A small image classifier, trained from scratch.
Model: 1.68M parameters, 32-pixel images, norm groupnorm, activation relu, depths [2, 5, 5], widths [80, 160, 320].
Training: adamw at rate 0.0015, 4600 steps, batches of 64, held-out accuracy 96%.
Data: trained on stained colorectal tissue patches (NCT-CRC-HE-100K), 90422 training examples, 3.3 epochs.
Rows from block 3 of a small image classifier, named by matrix and row number. Rows with one number belong to one channel. Each number is 500 + 40 x the weight over its row's rms, rounded and kept within 0 to 999. All counts start at 0. Numbers have three digits each.
After each channel's rows are labels from the 100 images, of 14976, where the channel reaches its highest value: "top examples" is what is common among them. Only what is clearly more common there than usual is listed. The data: stained colorectal tissue patches (NCT-CRC-HE-100K). In brackets: how many of the 100.
# convs1: grouped (20 groups) 3x3 conv (model.blocks.3.convs.1.weight, 160x8x3x3), inputs within the group 0-7, a 3x3 kernel for each
# convs2: expand pointwise conv (model.blocks.3.convs.2.weight, 160x160x1x1, transposed), outputs 0-159

convs1.11:557553538555499523546526542460470471498432459507442475467458432472440441459441513383471452508499539447460463550533547527480516540510489468474503520472533489478542517502550554472543548495547525455517496454465456464557
convs2.11:503503519500499498485476482452468555476507459439445448445520479500528534509491481473530539491467521468508490451516544522466530486451486469545527485484445566469605532498489500442525534517509522543479487499492379466423480507485486482493468483485434477398477448480442491466469491505527478457496461407477429459518527488563495475468417492495506435533475443528463516498506540517470519592527523465510530544472476453508537514517494428443547447527377546417476441502548452421509414487545485
top examples: tissue: debris (29); tissue: mucus (27)

convs1.135:446474483459464549501549525463511527474448570495546523501540549453454567524552544430446478440514516433503500493498504449518538503524515442500529486466571530541531483500509493517588504590518429441449447511481437501502
convs2.135:557552533505595546470510424546507472518471491547439483520534588523489526556537521515512539527510513496511551533542508535487508496504478563510472462457563519462505530503518484471532504588477482465564514474503525507525537465498548507555481448487495450488519414489457407452538493470436521438491469481474546557562561566544472541540517562565555586489580540555549491458433468479564492453476535464442439415540463445459490466470515582483514489479483490499453498528499486497553500480522547
top examples: tissue: debris (34)

convs1.95:547543551533485544480488544556560541513476543484564571508501432485543486507535510504517509454474497441498548502540533473488513508519518434472414423482439445461418547509498487537530499539588527522490547583531491538509
convs2.95:537525569543487534554500521485534529542549527539563464551460505540531522471559524534529468469504528503509471466476501396453472549526462532549503484495436480517454391521539505572446540524551563507549537597477549467503545554519492567463516588542533574512545542540567548566498484548546448480528506493440524560518531544513494565531536535493527522508515511525524459502538518518497538490542566543557552559465502570511525523522441538518424477522470471514512545458491495513454455488470562
top examples: tissue: adipose tissue (60)

convs1.133:478490485466484470457466479463456474454423421465425475501509468488494489472497495549570529541505558536567575540546521533517553527530527488487464462476470480423481538482488483485508487493523564564555556505564531574579
convs2.133:538530461527523508507563488487528532528410515521474488513523453514512500482489504522517445433579526508529512506485506458456517537534463444472592446475464528533522512490533554478510492485558529495492490568436474410469496561472486520455457578541486526484531523526557553522486563481515493452525479519457489526556554555546447482479420531589515533466441469594473445470534582520471535375558445453466493557474483474528544525565510479500473501471530485503576505488539524476472563504431474
top examples: tissue: tumour epithelium (38)

convs1.89:536511522496537518547479561541522536515518520548466563451488408511553474412447412534513520490511498570491577537521543500517515553481552490531490532511541478499530482538431512512518532487510457506440540588505451466427
convs2.89:500493500564504437532526470458510539527487487578444477528496489502497518509490519506510461386465467530506448486498385453436452515548477557483552461465512535498460459511542529583521536529524552523513552500471539395568496503574510531514562510534530580526534464531551545558500517507557487443540473521392445464471484515498548545414495441506559522555457541464516552480460490533502531486496505512562547519478471502522486526512510493514379505478491466508481477493484510523498475532399503
top examples: tissue: adipose tissue (48)

convs1.119:417448424438465446431435423468523496528521538474496472495537498528506535475502484505537553553550560513482517465514489517532501494476513518560536555520574521568565507550536535522572523554555437513484523543535476504498
convs2.119:484509525543509532456487468459522518538487511532453464530507564525509493484466456480488476444493494406489487446495460493480516482522465532458512566483551507497521516496517555451530531602566524511555491546474502447492480521506518525539448509432412450427437403469416523411483505498405486492437509353509570546510578599562545567558490508475533591515550543501527541494518497504552504485506527464544509518499505479502509491492481560514463463494479508516502503445490474506482492466512513
top examples: tissue: cancer-associated stroma (40); tissue: mucus (34)

convs1.71:551537513520480481519489504529529504508467473510508506553529524524478471513498505543541560533453575563556566568558581538467579558571569536518535530446519530510551551543536532441516537533534529537516520453542535529546
convs2.71:563552459508564485501530430439501496518346520505499425516554489494497462461545538507489477616519516534486499521519630527447434488467432419457510490495429471517486578478487472503433471458557523436491507543440481579487468550484560521420465540539481528506516524484505539492478488475455525486474531464505546507504538544517456448536440504452460471470510492484504476511433503489432517460526493491490500501430487417524539501524457481470547509495478439500489514434521480495469470499492471
top examples: tissue: smooth muscle (35)

convs1.134:527427497503554476415524419530424507541541492435533430529436494536557509463549451469501492513558522479514521469473494498538536451542510527433506525532488414527439519422484486540474441514449474503508509553537497514522
convs2.134:539561523470513513511530530563495418516544517522508570528478521469500492530503506526511467465525498513538479534543465474504530547521539540541500532427524540506526507546528502473515487506495515396495509525451495473487512504509497522546522538474546465536512473471452393510510448478483516403491390525435510578573536535532394524519521578548537532368469476558548457509413488520523532492492536514407446442464523450457491515513494551488493548496532546523471499515427488524542504521474567
top examples: tissue: debris (37); tissue: smooth muscle (37)

convs1.130:511507533505468517503454510499478512500440472488436497518513508536487497499479505560566557556531556557566551537530529552516542543538539524495534518447462492420502542501549504487498508449514586548557585522558576570552
convs2.130:535532460516539525472531456474528540498427551503505491524539456533507499476501493508490445391523485472485493486448436425460480543540476463466577445490482539534546455523571548461495504482552518493517489554452459405462452526467482522473433560541479508461518495529543533529487529450527493470524503534435482552545531555484448485495439560589509548467454471585514461461532584523453547404555432450492516523472500436534500509576504472495434525494534477517576503464510503505466537492447477
top examples: tissue: tumour epithelium (34); tissue: debris (31); tissue: smooth muscle (31)

convs1.114:568556597548513561561557580493533454487490559474512536532539511480520549512562586473514488480483551462517548509543483512538579470543538482432530510466454456496530516485535511522492495520543469536438479502559467532528
convs2.114:511518562512554431508473496473475517452478518486468475486566500524546528519524543533527437490552529509568469506511489455429426500487467466448480439441433461547484472488468466464444510506500515420508512557383460408463523534507491508525465536521473537447494467500490441507470424528449473402479396468555531497485522490501417415503459488483484495433564491434449502484432476500470487408485474455454497461461473492485474471474503485471437496475474502510466504472489503479485490495386490
top examples: tissue: cancer-associated stroma (34)

convs1.53:437469500524496497524463492484456517483415467473488499492453504456358457492468520517503454510461507520496470505466529484357465505481526502466498459348437506478501478527533519509518528530500494510532499477503522498514
convs2.53:549569488543581590546546561554539511511521558562557537551513532534528529511519524552537507448577504550565548538505382521506484542512531520537536523468506538517539375540528509559525504533496547473519559530481575477531481548569516520504605523517515529483495488530513497521517477525494506482544448522505515493499504491529477529540531493442520510490503520476526452520466520536527524537523467483477510511510529527503511536532501529540463567571583528556525549498524583543506575573494598
top examples: tissue: debris (68)

convs1.61:561514544561548619557619572472456511469495444520485477499514507501496547481564550492460498516464485438478444502478525497471474496477496488465509512511482494511470421525543503499448456440442512489518473448473494473421
convs2.61:466496503506515540502439478517438552445486505467501396463514552526505540551493514493492536555460526477497489518539511497453515505466532521540454502513443458501460478531460461421445564511553547542503505517548570443565469510496524528503537504489520498508481492499507526536515501454527490470526471531510409514420382454476496439405458469421449430533432458459362466570440496496470541501496566538549470498504563478494481511463477453513535520567476554488470487485512512536475442552490512
top examples: tissue: cancer-associated stroma (39); tissue: debris (27)

convs1.143:493493462461588438468513453451485432435575450441503454452465450454568456450501468501513481453589454473507481547486530516418500506441478533496518538451497480477498539522525513431492525523506544504507562447528534504503
convs2.143:558561557471546464508495448516395457510525534515538494521460496508477504521480496489490507453475475503486374469446427427468481521503484496456480470494464519447529442480527530511510488494464463443459458463489471466525543457516515469549536462456508458541467512480473442466505426483493503515467442519417562535532518577532381494570558533522526543489513535539549457478480440457527465479431548472442440453451454454426482452446489521506432478500500499516502497499373498496532508499482506
top examples: tissue: cancer-associated stroma (50); tissue: debris (42)

convs1.63:470489483500512512516543527547512492453556389511522500502452491510551476477519501529486510393546389487517518514463508420561444483514498475446476454497457507507521525471503411558419470493509518472509441562453480498507
convs2.63:567574532477598437482523458542453429496527574529548554542436426511518516491514524498516542459489494527495485499496459433459526539466513517490526494442479505498563468541543531533498505439487498421493490481462544460520517472534520501514534467454532430509493414486486451461514450477418508443470420505455552542503509558522447466486546527482485510493514515493519477479442474476515468450442514492413389437466453406418501458465483516527460532524508463523491543482412509505546545504479457
top examples: tissue: debris (33); tissue: cancer-associated stroma (28)

convs1.21:505531464474480517535462386490526438459464527555501372511537466488463545539498412484506532507480507455493534506503454470468551519505419509533464480482542522523420495523438468459535530515417518529481476462525523529488
convs2.21:502534444470576488409521470530486430532490527586415511552458565488497503553502526515517535452497510526494481520515446451487521563511511574522497528522571546505523438547534524545518501545462478438485482479501486463557554469539506483533484474466529442533490526452455464458519445449498517557483482509433549536514481523548455522560539530489511533459496542521557497493420455470560477557446504431424411449479476421448475454467509551526448524539539522539500514508418520527537528544488576
top examples: tissue: cancer-associated stroma (32)

convs1.44:506511551505538550531550545513517520455440486495475524530537512510426438493425457511527519481465469456463490511508511426429477472495520518518519495437463497450478529541528505417435488427464535535533484406437490414461
convs2.44:525540437527510571501515564547526498490539552500552557538503542520534544518489472560550521447535545531569492573492455507506524582538536479529595537473428518552571420572554567486472537479530581508531509559506544478563465584512492578480550557536523530519446507529509518523463518539516461489515501491513498505463482473528494474520514496425486468494479475471456416540513539548457557537550497550477520542501559514558494563557486487540483557565551505530552513464509563537490539542501500
top examples: tissue: adipose tissue (34)

convs1.41:512496560495513545527547526501454507465442454505474534522501497503396410511470478502513509520505491516502481479424491475457498530532513522500499513447429525484478534490517512390418501454483541497498498375402498454494
convs2.41:518586451534523616518549551546549529501545556513559580556506546534521540506507470548545533421548540509539506561512446527495517592521525503526612523470431478565553436570580590468456542512542581527540497550513535452514463556502466564513521555529523525482449495541526517521466518526495487497509509477555497496495493479517506469501495495448502492504504532462462455525506552545477536539548481511514517553498531524535492559529509497545527536547534506549582551514525554547497539530507526
top examples: tissue: adipose tissue (31)

convs1.140:518483399459566530444494418476468435429545498442477440460439461417526487470461435503518426476573539475508461498505519459455466459488475528529505477474502467485470552538539484450467477515489539511549541500511530519496
convs2.140:574577546464588517515526431475437470536475564544517497523475515476485493508490465464468475444495470483459396467448410428486473521508480517472504447481495472490519416509513529508490462509478465480469470465466478496528532469497531482558523468453495495506477499476462473487516412476545528502476467509419579551536538539552389490564544543535548541462535560516554450468463470463523471479441543433423463449450454472431502461452494501488431467482494491484513503500399497474534497475462521
top examples: tissue: debris (48); tissue: cancer-associated stroma (39)

convs1.112:458458466438429517477505522487509480525519492468499483515539486550475435510454451490575546517524525444513511491482443503507485482506473572600536593504418538475472541609553578501447528493457476517499526517490476494486
convs2.112:473517445520478535441467467452474522463514487463426529481551479527522478453470475509504513457499513456484490481510488510515493543529476452492530515460452496514533483539529527442479535488580552508537473537521538498443515550435475546564494543477468498542469580465489472462424516523546413603468541423486592568538567589607523520564520546484563583523523553539504512561510546530484534577543434469429564522486550480508480527531504550486439476490485491501519525491490547504516500533455480
top examples: tissue: cancer-associated stroma (45); tissue: mucus (36)

convs1.101:497513460502514498488594574503531489547541525489615583489472513492428435503521539516545475544563546503627566502491501503494449532557512496490512541501486531548535500517486546499491490574541509489493512509532504554531
convs2.101:559584513513605407488524472503468499471438554494426443520527518521549491499523534525533448430508499504561491469474450421474461535478494481510499486386493527527519425516510489460482506521473514462504461516398490388476513553478492507535468544506504530472475510526521491575477466439424500472526431514441554539541543523491450478577475541551485537495542426533491491523437557527505529470537502444429503455466539449499475519554479463510456513536539523510490497450507517514472502528416525
top examples: tissue: cancer-associated stroma (35)

convs1.91:572545504533485523559504525571502512543456470538464524499471473473505506437486511527493466543414478522499515558532494509417433540447486445472479393489442427523553450465487509477518504536551513532532508536524514589523
convs2.91:473496436543470527473525528498501523488559500507461515519522480530512523480510483501513513460472520464510470494515477405448468563556486535513554468478502535471475432530573536521457557508504580489514525571487546466559482548567468571483530543566538566545524517552553537578486555523563463513573546549431494477458478543497482498487474484496507513567467483477499459569562559579479578558523453554517573579485551544555499584565484513512478545562464470487534493471500515524472487560464528
top examples: tissue: adipose tissue (61)

convs1.90:526496573493499455534439502511509535493503453512488540514523461566519560499547519517485531507427412523443549507498565509455451525458552431475440492434557459497513546535463538429529551523504512527511565563556491553484
convs2.90:513524482498511392528505530514481494484514506552464390473504476492534545497562544563563488483543531568553474541500476432446465534500470494484552439450497542541485431491555524569472509515532547442518551543448550445542514555561491550423515553598523603505536554519540548539504459532570491471542513516395496530498520485509454493513496529471461480476521424524505441503514543504482518517515471505501510510462529499486485519543445487488423516530543450494502507432496521508437513522402497
top examples: tissue: adipose tissue (26)

convs1.47:533547565536566571555559562509515557488479530544507539491483519506394482522462476466473485448446451513463467490462485494460456536503512489486523485427472524499485488468522492392465516485482482470542485378470528476496
convs2.47:532554460523525581520513556558522518518547552514540525534516541539513543530512466563564548436553517545578504560511431524483515554517539499540605495460481529538559404555540560495474538520519552483514513560489522421523450557531480556476584556511535494489453491517508496525456488531493484476496459479515498477451474451497475439510498468458463472479491527460461410531519531527486533526536479509509490543484549486513489559537492518550485566582574490540548532456518587573474551544491539
top examples: tissue: adipose tissue (44)